{"model": "image classifier", "parallel_block": false, "residual_init": "zero_last"}
Rows from block 4, named by matrix and row number. Each number is 128 + 32 x the weight over its row's rms, rounded and kept within 0 to 255. All counts start at 0. Numbers have three digits each.
# f: cross-patch linear (model.blocks.4.mixer.f.weight, 144x144), inputs 0-143
f.49:093116168169159066137156081170115165108135102142153146132080103130092103084097154077164172165155117171148174123080164114110148161131171149123146089020082123149149164161156115163166090107083107148099144157170186163169111099113123168160159154157166086135140103094126107153066165116098185157126160129126069147152076169159144091175141117167100155154178159154149106138130105126142129136153118141130112154165107194134124173138176114184124
f.50:103182149145140166111142122096130170115215083140144127168116150175128122203076156113141172142133196118167078192092171115112183144146160118166111128125139142109096167130171116178094100118107118123120106162138114170108110081111122172164125122152124093146106127149106112117162109102092081107112144133104113102186119090125103122104102184217149184150094085167120119150140169138132117175150204131140080154185141073059150102133121185107123
f.51:089117169176176036117139052145094173107128150134143129121103090138093119104099140080128142138133105155143136115148148089125145139104151119114121099124089028116103152132156079169144126123103099117100133132142146171171094140126114168145132144143140097178162140116165105139063152117130197141157172149141082133156077138152128064188149116151088158154190140164137100134133132140136178159133098137150180162172116221179129170127195110185158
f.52:109138163156158063126163086155137205141127162154165154122112113138127119123122188104169144146167139153158163108156165141137143147120163143110140119157098148121148181154153105197144141149144144142104146162147145202157109163146144203181159145165142098154158147151152122164073148135125159163172142155148084145169100148148152094166152140163129184183167145163155136177165127155173164167176121171176152200203121174147174145179159109164148
f.53:118105175197143135098159121114181151155113117151128159090120116134120069116105138120149174148149132083133082102090147130126133166157156132116099121100157167169067160117134163145064063086116095139118137129101087132156177086100120141130126132126081130199074080140151130112132072084193160059098111107070109075130074079099080079177089121138113145094141053121096124172171166141126148154129128130161178144153134147146155172142180160164147
f.54:100121202192196061138156076181128191125145179155152152123092112118101114110110165101154123136161146166148174108170143133145126126117154135130135111158067135135141121139129101177146142133138133128102117133140138181182075162130127179155132123142128058175145131131173109138066137134118181152156162127128066123143088147138139093191138132154131160162189143138142130156147128129146184139158118158144160178186119199168151171157199106202166
f.55:085111163153176060098085119089108155093167150075112114139107115102124141114128146145108105090097144079080087156133139129126130093089102079129089104132089122099144148000081102158053141137122132111133088139070092157195116132140126157145111084103088103171171164125184096104074114129163191098167176127094145101129125120108131111131166114129111134128144098135117202177160136123140159142098122092151188146155117124139120126108169162160140
f.56:094118183170179061151150072158119182121122171161164160132075102112092116094113177092161148147149127143131147121158155148154141120090133113130117091171068156158135162116039097172136140162166161153096117147101130178168099165154150176152153109126125070167130143148171085148075139135104187147149168144148050131158076132131135081147142128175116160167161150155132131149143133130150152143154109143143147175177099189162144142146196097187153
f.57:167169131140127205086115198143205113234144152120131123127157181208170123095140126148124152158158152122154157106162151127141178154142131138158129161151169156164131141120161082116181164146144157160134158144141159117175114168139167116137152151161163106186108135169135166149163140159176116159148109111091132133141143127115125176147105171125169148142116090144130121178156182163185118178160210127137159141119181115122192151164116169155165
f.58:109122181167165048154141097167110096122114169148150146124080112116097096082105136075141140153149102166136166104172125130156119142152144139118136116152044136140144128151122111086148149149158154156076146123150156095174105176137147089129156143139135020170125130129172102157064171114106202146141143129166042167128076158143134109171137118119092128150181156104125092124107119112123152101142117115102153122088093204171126165125191094189161
f.59:089139171158164059140160075119113182131139175148165143123088100126102109086099181088160157166154139112144106130165155145163154152101162128125084104168091149151153172159143090179023140165161167165090153155115101180139115173161152183161173142142111087146128151148149115165075152123096178118154163152168075151172068106122127086136158135165105160172125133154127133156143143139155127146158114145150143169182115184156147112156177109184158
f.60:121125089060039164083107154159176156168095126081128115098133067155147095078141126086106135101124167116164187164164140060121177129152121116152110195161138123125066144116140162151218142149137130113084138150132151149158170184175165143138136124131179076191097134182180094160127139096146108133103126142114087121153082194120140075123115148136104145132146137174146077131112145123130161172142104151156170161146119093112152140159083120095141
f.61:117118132127056098056113116123177158180120141113113081143106062131099085089128124080086137100115156136149165173180132049141141151117142090150126139186101101111065130139136098154172146158127144144073141153120114147143131123192136148141153124128169069175094194183143081159079140091145094139140109189184087150137060154137135064164153131099049144138160128141143111150140171135154163149137135139140169137150100079137131148127119068099149
f.62:107134156120143148098107120146132184164133138124104111069116062148134098146122139148130120102134149145152164161160150128120101145128139127102174150131142132130091162110156141191208104092084124129066129129118177183165141132111129178153137141146170114161106109120133123140125143078181078173111110118095154105112111156139196064231102107108081129121191101156184169134146125098108219166103107173183182171174090095161114168157112097129144
f.63:084120171173176069139156076171096181104133130141164152134089101137091121094095164079168152156154133169153168111120158131116152155124167150142147102116083114131146161161164107175156110118092015121112142153164182177172098110111091182159146144152147084143171116094139118148068163124103184154157164127117071139163090160156147087174148115169118166169171155145147112140136113133148155141153128142145123169177110202140128171131181123175137
f.64:088124167170177060141145073154097190101138144138151141137079104129087115109091171070157126151152146164140156120136152132126135136122156143133125100146068123115122160156151098183142122135118103024089117149163167189171078132133106187154116136153153072152160129121150094128067159133099181151154166144127053126161083163150146089159148134179123171180175156160144113145137129127149150155157124143152135177191107191148143157137180101169131
f.65:152157145146127149077088159071119162134181069102122109173154172175177167180133136111125092122125099110160082171083167102129168145135109113133126125121182126123074143110134114173106114114075110133130120129118109158137102130135131168152136131143126112127153160163127133151139145195170157124150147168157137171193119139149121170115167191167126177177126169215153113177193187174161095217141181148164137146167194103100131130112141158101107
f.66:084129174178188058120139071145100183106127144130152140129081100128091122110090162076150136136145127143150160124146146135138138116100140128127127102158080144132112152125130099179142135155146142128090013129136160180179092154154147179151124105141150073171161146142181091138070142128111178149160159161152067133147086147148156081176152138159116162166185157155146123146148126147157170151152123150150164168181104196173135164145180086169167
f.67:101112175187196070150150082168104178085138165156178166110076102107101090084089166083165138167163143158145162122162129145152132150133164160111129101158072151168151151156149100173159141148144141152104130060142141175172079147140137173137132128139149054167135136129165105131075128123100200152138166128133070118146094139131134096174134120175125147136176131141139110142133117113123163130134100140140127161175115187164123168131207126217156
f.68:088133169176156056118140069116106175107136173133148138146070095123100113089104171092153139154148118106140125131164162142155147140098144112127103104167076149150143162136114076172107152170164167167097146149004088175161110165160155177159170113120099072160142162140177095155067133128097183129148168153165065137160073105111135084129152139166108160167152134152124138148134124127144151138139115137141157166177105180164128122132185103157162
f.69:153130113088050148096089161119160142163152129100108088104150089178161111096133151101134103102120126144164114142176162106140135130119118100123139179149120159155083146103151162141237161141117145148064136184158121144115175153139138131150140150163193086151128142131110083138117160120189063192141042130130089127147082163177179108164119104100078129134166133173167117117137128129143190177110163138147167154135124052114148144124085108076144
f.70:106124186171168050156151103177119101124127175160154153120080119114102091083108144077151147157157113174139177106174133129160125142145152143121137115155042140143150130161128115093148146149157155154081143135151154100175105179139146098132166144142137023165123126130167101159064165113101202144137150122157043157134072160139133115174128122121093132153178145102124099130107124109122156095141119117102150118095097197168130160123193103190158
f.71:114083119102162099170116107156103150109053187155129151076093089113128075114091125070131142129142133153103166084175103153128080121148127149071143142150123130135128129139117141140160166157173117121041123105138146150062147159131111140120096127131140112161153143129148134121112129057155104162151070132128088111089131155146149081209121090100060111132193145116131100109115082105122228117131093145104154150145050128177126152137139064172182
f.72:101157137105141158057113112125149142178174127119124121135110043161157063123068154129157132178109125116142114169145149124161139188165161125084116115158153171160174168151163153141136097129148145194067187145156155140126127111145136134140165162148172061149110119154091173151154149084115074139097077107073114096115085126112150053132060124116079131100109077157122105129102165076115149141125177116143150150144140028106131135139096139096134
f.73:090130141155159057140156069175116176094102115144166159147073079142081106103091160073168155171166137172155179118110145152136147159132168158108141123145095148158155164155161112171164122145119132148089138148162182172160107000141126174141130149158164102133175142122117104132064153102116159160162128156129078135153093172162152076159150130158108161156155156153153110145151115156155134150156113148151112168171104188140138163142167089182125
f.74:089117175162168076146144077158096165099123115141158144126055092132088089092074153067167155156152141152152151115117136147132129159139155157104129107120098135159156160155160117166148101104100105144074138148161186163169109129006088165145147157155166083141137088082126103145086166100107190155140129110109073137146083161169162080166128121161102156149175159145148099136133113123138129147146124137147121158164104202161138165133182105192140
f.75:089116159177173054130127077146092168108147128106132118131075100125092115099094141106137136123142143153130141163126131119109127145120128136125138093116083129127152143127120109164157117097090094120121121136138169162191079116084000164143122139141151074176152100106151100107067167124121186160130158121091077123141093167169157087161134121147126150159180177154159124126123150120141169149141113132151144151167129196188116172124196115189140
f.76:109122184171167054156149103176117096120121174158156154118079118118099090087102144073152149160158111173140174102171132131160127145149152147126131117153037142143152132157126114090148143147156155153076143128152159101173099170135150089128160142142138028167126127127168098156066162112101201146139146121158040158131076158142134114174130118128095132151178150105124093127105121109122153097138124112101143123089093202162123165121191102188158
f.77:085117173173176062155159072174123164126117181160160166098084084131091093081098167073162148161163130164150173115173128146154120146138155149115138116169063131152147155155141105157148149158141139136081134123144154160172095156148134160082107137142136044168148133146168096113072133104106196147150145126139042116138079139128140079180140128139105135130180138132129102142134121124128170125130119134124156159163091196162131174125178105209168
f.78:101117171193180087141155084177106182101127175137159145125087096137092111094099167093158124149151134162142182134167151148140126133122143137155128123161079140139156153139144104176155150141137131109115101127136153178173075131128107175130002086122138081164157130124173098091076113125133187162155168130118085098149110138141150084187125121178149148143189143159137125134139125136141190153141124129140151170177120189165140177124193100179175
f.79:106147154158169080124155090152133201130135170155161156112105112142130123145109183111171143155164146152161164112165157160156137153126159148100149122168126164158159180149145104198146149158147158158109147151140142201158102168158153200175141111155144114165171160148164129157084133136138144168175126162148105141157130150151169096171151145159139173175170140159163144176169121156172183165168119172184162196202133158155168144176145122169165
f.80:084108174166172061131134067136104184105124170134150144114067098105096105091087160079153139145144131140152141118167138152162134138116143118109099087174069145146156162141126081179126126154143160154092140134115123180152077164152140181154145117019105059160139153138169084141079124109108183126157160143143058128152078127115135084161141129172125154152165123151127103145146135125139170153147125137147165170182121188164138140142193115183162
f.81:095129170169169069140142080130114175112134166133158147137073104124099097087094170069152150169158143118137139130167135149158135151117161136116110114169072143155161173165139101174107158176162162159080158149116099175155111166158155178155171146119019074162140154152168094155082145117106189127152157153160057141159072113105118090152152133159102151165146128141130127146133143129143141142157100136146155170172113191165135129152185106190165
f.82:093153139129155160120127074098178137169197114105125098163098103160117113141097152118131157108104186096151095227106170138117158114110116121168108135130114124103176148106136111139100094122119092104129120160104126137124147093116109136148139096125136081112155120163078079122133072100070078110142164143086097081159086101109150085087135155175143146132108084176127172163153197132136092137136215158161072130150177066051114133110114185131066
f.83:073090080055095095132084099148111141093070144112112113095124055119120107084099132078130139102111111141078159097163076157136078093134113130064168166137149118117120130113102129129149157167161148133057122108121147143101172146146129131112099117116132151057166158145135118126121117049104097154154048149150101119086129129125162055160148073092063112114122129092137096109133086129122171100112076131109117144124023116137123130119114057139154
f.84:076134128087114100042075086084195156166103104084137123194147043173142130084159102116124106127122128112136144113114135071140162156119088077159108172127153111134059127101135149156222155129103112116133123148108165152167159113136106152131114110141176116166102158155151075138079129162154137204171134145106132121140082154132165023166133141108079115113146108164179106146155157117117150139111127122155182133157120085145134149115097124126166
f.85:089114169173164082151145076165107177104136128149155145121067105132095097087077171071171164159151149154143167115115153156130132160133167153119135112122083150164159172155160121173147099114124122152082143154156167175166096127098122173156158155157148082125115014074119109155078169103091167155124130098123052153150081158155154088159117111162116163175164156154152120146136109132147135145161130148144116165176114204139141160148167112185129
f.86:095113175169173078154156080164108179107127131145151152107074091136088096085109152099158143160158130167149180111126142132123142151141158158109142105120110140155136163159156089175169124113116120146086150140164184175161093114108118173150143165158176079150127099019130121140077156107120179175119136104116086148143091161168170079170127131165119154156175175158168111125132126127146148154150096154144133164174101211165137171150180114192165
f.87:095112113075097088110093130155116137101066134115111108086133082107154093088118115073123133108119088160085176077135080152124095107156101133049180166119134117123104113134107145129161141153140137136048129105143171140111173128135115126100106139132157156146168147118046117123109141062151106168150046155140113144094117150167182084191148081086044104122160167100158085113129077124131190107132086136113141125123049115120125147122123075127168
f.88:089153125139132171121080129084121164122204055094119131159143121187159127144108134125135158148122108089149051182090201098127150184164158100177107148099182124126086176143188137170062093129080109142128144168152135165089154076134129164172145175177148114147128139132092136132157158153104110104126130133118124118162092104184111121114112131136099133114111124200144129147143144116108106151126187154171087148172143051052110106142104172099092
f.89:091121180171174051144143078162106187114123152146158145122073098133093107094081171079159139150152165148147150130152147155150136143124153152123131111158077143149157163149152112182141137147143137130084135136150154182175098136140126181138092128147137085163155140131159106001064128115114185148151147154126059090147089125140147087158143136176125161158166145157143117147145133134146156148153131150151144171184123190171130151145195096185156
f.90:163178098115110177146162150136170147155135092144153149147123146181149110171100161139148190159135173114167122224100168151133186167156152149122149159134179173148141174153170168148153127134145138148121160162146152147078183135132153144166172170164161151102151135163085173156167157099136076148140129155134127149160140125143148136100117173158149164132067127156160152189167179148148072189124162156177108173145141103102168087159075173110086
f.91:101113169158152057140143084128097180090127148117157136129055100121077098106065174061159129160143178122142133133150127152147129138127162146116112105165074142164174169154141112176130137165154165170075146130137127179160086147159153178140127106126130081140160158133152092131073000110108177132168144157159053116135090111120130096125154147167134158159134114157140125153144144139155124144150140157155141169181123193150143124148181110174143
f.92:160133165179146173074075115078159131172110101114119115126126130169109081128133129101116116095127089095143101123106169088105119111093126104113122087108157124121081142068122106131112120107081101100093093134100108126135081110114128131159113107116098064172081136153126101131151151063132133122122125156143056161168085108134084114118135188165140185174150138176141096125164190183195133207184146170138122148127167179164206161180186104135114
f.93:123110108094136108148076132107081120089124115090095087123161106090159194163148102137108049097087084109086102113106069114118068109099102094123093142110147089103108109127106120127082113136136145145143115072128133133134139128154144128082090134104128206112176127105129172130109152116105152133145114171188189165064173124159164130165187059027084083118137203095147162134147072146135147085136121140120135099121120128108097104124118095174180