config = dict(
    arch='resmlp',
    model='image classifier',
    dataset='capsule endoscopy frames (Kvasir-Capsule)',
    train_examples=42238,
    image_size=48,
    crop_scale_min=0.5,
    horizontal_flip=True,
    translate=0.06,
    targets=['finding'],
    num_classes=11,
    norm='layernorm',
    norm_position='pre',
    hidden_act='gelu',
    mlp_ratio=3,
    parallel_block=False,
    inner_norm=True,
    drop_path=0.1,
    patch_size=[4, 4],
    conv_stem=False,
    layers=12,
    width=192,
    mixing='mixup',
    label_smoothing=0.1,
    loss='cross_entropy',
    head_dropout=0.1,
    init='trunc_normal_002',
    residual_init='zero_last',
    optimizer='adamw',
    learning_rate=0.0025,
    beta1=0.9,
    beta2=0.98,
    eps=1e-06,
    max_grad_norm=5.0,
    ema_decay=0.99,
    max_steps=16400,
    batch_size=384,
    epochs=149.1,
    lr_schedule='linear',
    final_lr_fraction=0,
    warmup_steps=490,
    weight_decay=0.1,
)
Rows from block 2 of a small image classifier, named by matrix and row number. Rows with one number belong to one neuron. Each number is 128 + 24 x the weight over its row's rms, rounded and kept within 0 to 255. All counts start at 0. Numbers have three digits each.
After each neuron's rows are labels from the 100 images, of 14848, where the neuron reaches its highest value: "colour at peak" is the nearest of a few named colours to the mean colour under the peak. Only what is clearly more common there than usual is listed. The data: capsule endoscopy frames (Kvasir-Capsule).
# fc1: MLP up (model.blocks.2.mlp.fc1.weight, 576x192), inputs 0-95
# fc2: MLP down (model.blocks.2.mlp.fc2.weight, 192x576, transposed), outputs 0-95

fc1.152:131113136154170138152133144109146160153154138120132159096103128127137194156140161129121135118132136178120121104105095118107140131111117098092127121099153124116122096139178118120147154145118134083140127116106112117159089118134127121121145158081094139101121105109132115096159113130093123157
fc2.152:123145126156155125120135105108112128134114123126110146087136165130120161134088106126115092135092129127158142120139165067154136145138121145123158105105137114111121163150151131188123139162103096125160120162163118148125073124103145130084087132098105119116159088119090105094143134170076086104
colour at peak: pink

fc1.543:098089046127131156115115161142137148113108137167107105135121112106089135122164116159162129150148129188105128093160159118088104112131120123130095152131103136152146113116124107119119106127124105142107103148140170104168120134137108130168101137127080087111148126137153099146145120126098147143
fc2.543:161114106124129116147093100142090120145137158142146100130117118121151142114140099174158133095099127117123089169150114091166129113124168186138121144079106131125135094138110116129100117135099136152100180099157143148140155156139115127100160115136112149178144182136115098129091130099152151101
colour at peak: orange

fc1.363:174142131111122160149085129114138146072102121128108162136115172110113144167096070149190110125086098147109129119107105100130099135128102111127135121141128151173147124104122098114155129125150161163124116115103123167110132096104105101139129162133103130147072125130143134124093124088118134164
fc2.363:117142150122088130084109146131129163142142127109131107130101132109100109144134155106129148157135136155119088104133128104142153103104116096151127138103102146129132132155152153137157147134137134133087128140086092086097146106130109123179117132125115152100128104104162097147172173177099169166
colour at peak: grey

fc1.265:143126131139149115139100130145107107052111106109105150125106177133108126131136117161171107086138116130100162124118114087152131169142146121142109124120129120129115151109114136142108134166150154118140120092135135148120120079105124116125094179103116124132094150088162116141161118128130092099
fc2.265:122092172091099135132142123161160166190154131107133106100087106116145126099079149136095134180164101135147152115172113157150123108104128118108087140099116112112187116103141132138169170147094109174142137162086120110136136129115149144166145110126171112115114147114138151146113108143120134152
colour at peak: grey

fc1.273:164166147111139138167152111112156153118096119161133146121136122129141118158216167159134099117149118154144127128108105091082097142118146123110141142112134120081106123092163113093107148137147130131124132120131172130174130104155125162157130149124129103130173097122133100134114098159166107109
fc2.273:174122135121122103112096145087110093140136167155129150158144134130108115196087140160156111128099110140127156126122116161149139126114126120159158114143145108097129125134136118124133126138112125120099107101097114135149163093169085139131149135159128153085075135097117169148139089113139105112
colour at peak: grey

fc1.350:123106136101143115140156131119121116143132164152081137120084155127139147103129112104101112118124117124131109129139188092133150172147099085144121123084131127107187189122112148125153157158082113114122124133137101133115112117102117156096091161146109136164110112099086093095137161144140144131
fc2.350:139079119117142145157174108121126134129142150149152139119061169155158133123104161144138130125132103133160134113169163125131132138101141087102098095109140096111141164122125139109118154153119103138149138112141143138140137121100126153084143128123116065107118110127106098139094132154110087096
colour at peak: pink; grey

fc1.338:120128107124132122157133116112161135150162128114102147111128131106120131114160143130111115079134091130150127110125114121105138168140123102137098129129105138069178179106110092120164107152134146114152159105124169142127123102141120140127100172119089116116124103096095138129147171141139105145
fc2.338:150115164131134135124155121111100080140138206165113151143125096156171123122108153119113138165102120112166187141159128163161132129125137116081099094111141128077161131125141133127148177165104160109123117129103089089113168111101148155086138141165134137130101111136086127162107140103088130139
colour at peak: orange

fc1.73:149113108125115142127130099103129081094154193109130184131131109097154102185146131150151105145123108145184151128160116135147126167130134122110083132153111141087148142110142112119140149166118122114134113154059159063105124085092129128159137141169108104115143156119152165137102127095118087142
fc2.73:165112148143121119097163122107132153107169083109129154134131107107116098159112160152144137117159121127137120102120082135107119076103138194150162141144124127113139117134121105113076089143123149133131152156108121126085098119129144123145112150113095149132151126116095147118125079110138148145
colour at peak: orange; grey

fc1.285:131118122162129166099106107116142089116134117103117112127116149109153127176101136186162120086126108166118131133126100127134107138105111156134150136126133125115119155096191073118173089137096147090153165147087172158137102109138136110136141163097070123107098125096138169144141147083137098113
fc2.285:174120118099154131116154134131135126118144157140140152159125133115104155142153143140126147157109104119104129123091158085099121172125126129115145163116137154124097153112091073117117128151124172081079153131158128109135135110160110117123115162136086146163130088107149155103148145136104096172
colour at peak: grey

fc1.425:138102134131131115139118119160132119133110138137151120142115108083164168121143132128109140108086147143117140088129136095141158153105129145124109092104130142154140136139154102139167162133136170062124176131065107121135127100110148159116142128129079153183136091111168114123125107141133137135
fc2.425:144127134165180143145121123135143114122169141124116128114084178085114172135130130152133092109134124125144129104153157088148139153131108115107131106098176101124140104133118105137090134148113147125146120106106152143141075123090156138115087157126139086175131126135164068093126097156124103093
colour at peak: grey

fc1.358:184094090147156138163144129098154144138116144155134148122095130109086138136111135125150093119147135111125129127142132100139142124096129092118112106139146128103117114153131136138144100143121083098112120110135147117101117118132108105098102129135086145130190135126139150108132196134132087111
fc2.358:120112122120074130154126124147056121154072100099137116106133088139121124112165192131111097103125105136112085152090125146131113149141141127148142095084068088131138133155128153162109138096121113141091147129167139126098132120106112144138134152136124140102150144129086123128137138114155114141
colour at peak: orange

fc1.392:133123137121151166133157139123137144100106149155128125145120131102118175170148160129159084154133136174120096119129118129124163130121080134094105153110136149152095112129177116113107133120092061111137122126134169099105088136154130134148119144095122102139135121117134078066117113143144119108
fc2.392:093108091191157103120123162126116118116138118117098086139122142128126173138147105134141155108105089158129165122087088148124121120081135136166143193131143118123124143124135171159132103126097148118142110119119100085144134173152132121147144119104119150129087165124084134119176120111117123156
colour at peak: orange

fc1.57:114102180119158128140153128141125107145114106134142131134112128103108152101122116144118170119136118122126158095099140140134118150103144078112124081140167123109137159098124126112155096139124099138122099104102118150140130129104111159075121116133099139111119141121125134138160125112179116123
fc2.57:111128149103140123133150098148125131130117137103127166169128155105130125126105124119132137149137138152122103110164142171152121121159130106073113132111111140114167133080109107071156130137115124127104124094075163144119121125093163132128097112189126122157143097168122123130106141135143150072
colour at peak: grey

fc1.39:100082106117144130150131082118156136099141185151127147121133145097127171178128097153138137104116124179124130133123125107094143166102105129139131150134110142128120124091143111097115160116145114128140083113085175108163135160134108136153128171114131121133104123165164108128091124137140101092
fc2.39:165094108138165114089126138149074173129100119135129125122106128140150145136148118127141141113138086141157070178109103124136095151114135135186073156107148135107146115143109142179118130114135162117121129104120110091125144151116092085086154139150141130120123171117148171119111125099140162129
colour at peak: orange

fc1.228:135141116102145152140135141097099140142144133125119130134095143131163114166133169104150107154128131147143085085126112084109138135127128071140127081093165129133128133141169146126135103149116126089112137113136106115125127060125135149105131141154120135120110128083112118106125149132135144159
fc2.228:108155124144132146188104123151140129126099173209093096117117184132125214118060088154137131105132126163129133111145161105129124131129090103143099123148126169134111154122146135131145133144135119140121118120123107110143149131111133098099172142140114129113159118119097123148139129109118135119
colour at peak: pink

fc1.164:157094119125149133120104111097141097131167173091137146136110129134193123177151113130126124106087151129105118152142148100127136151069103140117150132086130124134145115122140150099133153141115109093151104093126146109090119170125128119144132155140137136120118119147145140115111132139147101128
fc2.164:118145127148118138088149178163101137118107118147148130128096100153119116116130100068141122126159165147160143110110138153089086143134126109095144110154145135100114078166128195146089138147165107141100092133173108128140149164108138128119153095159138146137136127110116136140085121109113156176
colour at peak: orange

fc1.194:148138142128125186140101116111137119150136154120146124165110139116181144173138143152124147120131151147126154136160120131160108105090118134121134117109147120112159143095182112108147117182083149126129153155110115116146131122138146107120152118161117100108109142116114152151100107125159124135
fc2.194:159143086125123132095092123159109151093119187136146142188088122127102123156151142096194116127147156144125104152143103123103156109101104132102150137137142127114089114139111148067129140145153146101066093137185128179146158142129134118128116120141108121164159099117117125112122149132128122162
colour at peak: grey

fc1.513:126085129141150127156136101095151151160102149169119142086133117102118167181129131148169063135125084173178081089129144120102141129095097107123113119155159154102154119144150110120123109136132100114123119134072135107129097123135114132114082156129109137101157117145132115129121141141119107102
fc2.513:139117102129122117131132105141089143110124086137124184150085134134147140125093132125130126139132078147153110136160156143142162161109090153152086120097145116101139162130143145140117114140098160095122150109153138074118153123110124125134145131143183130141108134061156127085159145124109139151
colour at peak: orange

fc1.203:130144097112115147143122125100128159092125124130080183170118159140120156169138190134146139096127128185108115118122120118070124119094140130124147130126139109106113127123156087099133102161151177119102124108137153134112115076124111147144113130129102102133193084099125110090118129136113131111
fc2.203:146147133178130106103119098109091139154109092095087138062169128114115137127131106127122099140146115122125131139120109125113110121160131184139175133124106118109104120158135128176151129115118111128143118123146119125096112113169108128144118143096101144095144142143117151134125102118114095132
colour at peak: orange; pink

fc1.140:120140133095136187119112115111132117122139138165124132170101158120139139151131141127102153149101165143131120111132147131125136124155094093102124115074163130116164162090169100097131100157069160105136122136120102147130118102133133129127134146135119117166107141125110078110139139131138137132
fc2.140:110158126137146133147101133144114155133103149151132130136131154120114135152179155111162123083109130124124128088118097128077146132109106110131148078156158158127109085132126130129114115118178151113119110133176105123109146130155154120113120160132106140124149091134145121140059097170133095162
colour at peak: grey

fc1.529:114119121128155171125117148130137112106148189115141124130117166126151138179110109166156110124101116146095109135148114119148128136137099152113107142109142145156128106141165112118110157133095129112153132122102163112154097152125130114140127176102115093140092149109148092111138090070102101119
fc2.529:149102162123114129102140133136135109122085148147157115101161115176132143125172169134111120109109112143163134127101159148111126148134108138173146172130107114121126097148115150119119158083139140151125118125138151088097104158147166150123122110098095134105114109132113123105114171163104119145
colour at peak: orange

fc1.300:112128097096102137127170095158149119139168151134131153133133116118149120116169162140098163137126104141125123140140111115071127130105146160159122148107107139082106196107112128101180132118139130141133127131121162114157127140126127161165162119104114098115142100138094132118130182109162126145
fc2.300:128111118124115121142119148137144104136108158111100064139142104148123125131117174127136120152148112146097168118169105146133146136118128078112153119157124098156148105111138122150157177141157099107134183102083093132085176132154096154133150153131107134133089150160135095173163106153157153129
colour at peak: grey

fc1.129:138152149143150123167114098126111149127100111114139142141084150153151125172155176124150167092136139157134148113123107123117155134076110122084115097109152122093133165117185136144118153156150172091121117094132116121080147095138143141123150121128136144111121086101142109157103123172112128120
fc2.129:155100136148116064178146102122091140118150118146120120110159158113157115129124108152135112123107092098147163122114103146143148158083120172138099159129112121112096144120077143134110116148072103115181089147138114119117145142154068150118142109126163116127128142155117125096133108131109094112
colour at peak: grey

fc1.487:119100123100110148112114149139165083089110159145149135122128120139144097122160141141118141153134125169138154094124132140148109132132098133121047160121117168103121101136137150094138148114125086104126151142097167102155115146135133146173139100089114101118156098087165142115122161132152127102
fc2.487:152098100133139126181088154120148161139142115102117102138151124145114136086124088129093132121109141115084107143114145119106079080155142148129185153122149125153128145088126126110125108105134137129133116094141127117140101113129116094116141107118129136123130139179141104119184117094120144104
colour at peak: grey

fc1.343:119131120097147145134136130122126119126117161138087130162094136136154115123149149142098105140123154147118082090132132092114149158115091104114111097082155125118137139121162115123169144144087155087132151132134113096125102116108137149123116166122120134201125093106144095099148163111097139157
fc2.343:099103144128162137194138161140110120134122173153149105093115149132140183108165158129102137087081127109130112101139162130117134178120133097124115121127125149120118132134080128145103143124152133142121110122169110071125129151128141126111167144132076129125130113135120108136083106152129079152
colour at peak: pink

fc1.497:130148118130153163145151145158156147123134152141118117169093150107134173106144143128125123118141143145091127137176153132152173104094096128114108133135128146149134131111123140108151137149132107108132092143158161107130092150126143113123094111134108087143161136115106128066157123147132124158
fc2.497:124091120178112132135118170131149100101139137157134118150094133108146148128113122131134133127137156141164161138163150157092105085105089109127172169149124137132184108132140137121117123162125143124126122155129157098104107123116146115153135122152128097123128197135123160123105142146117132125
colour at peak: orange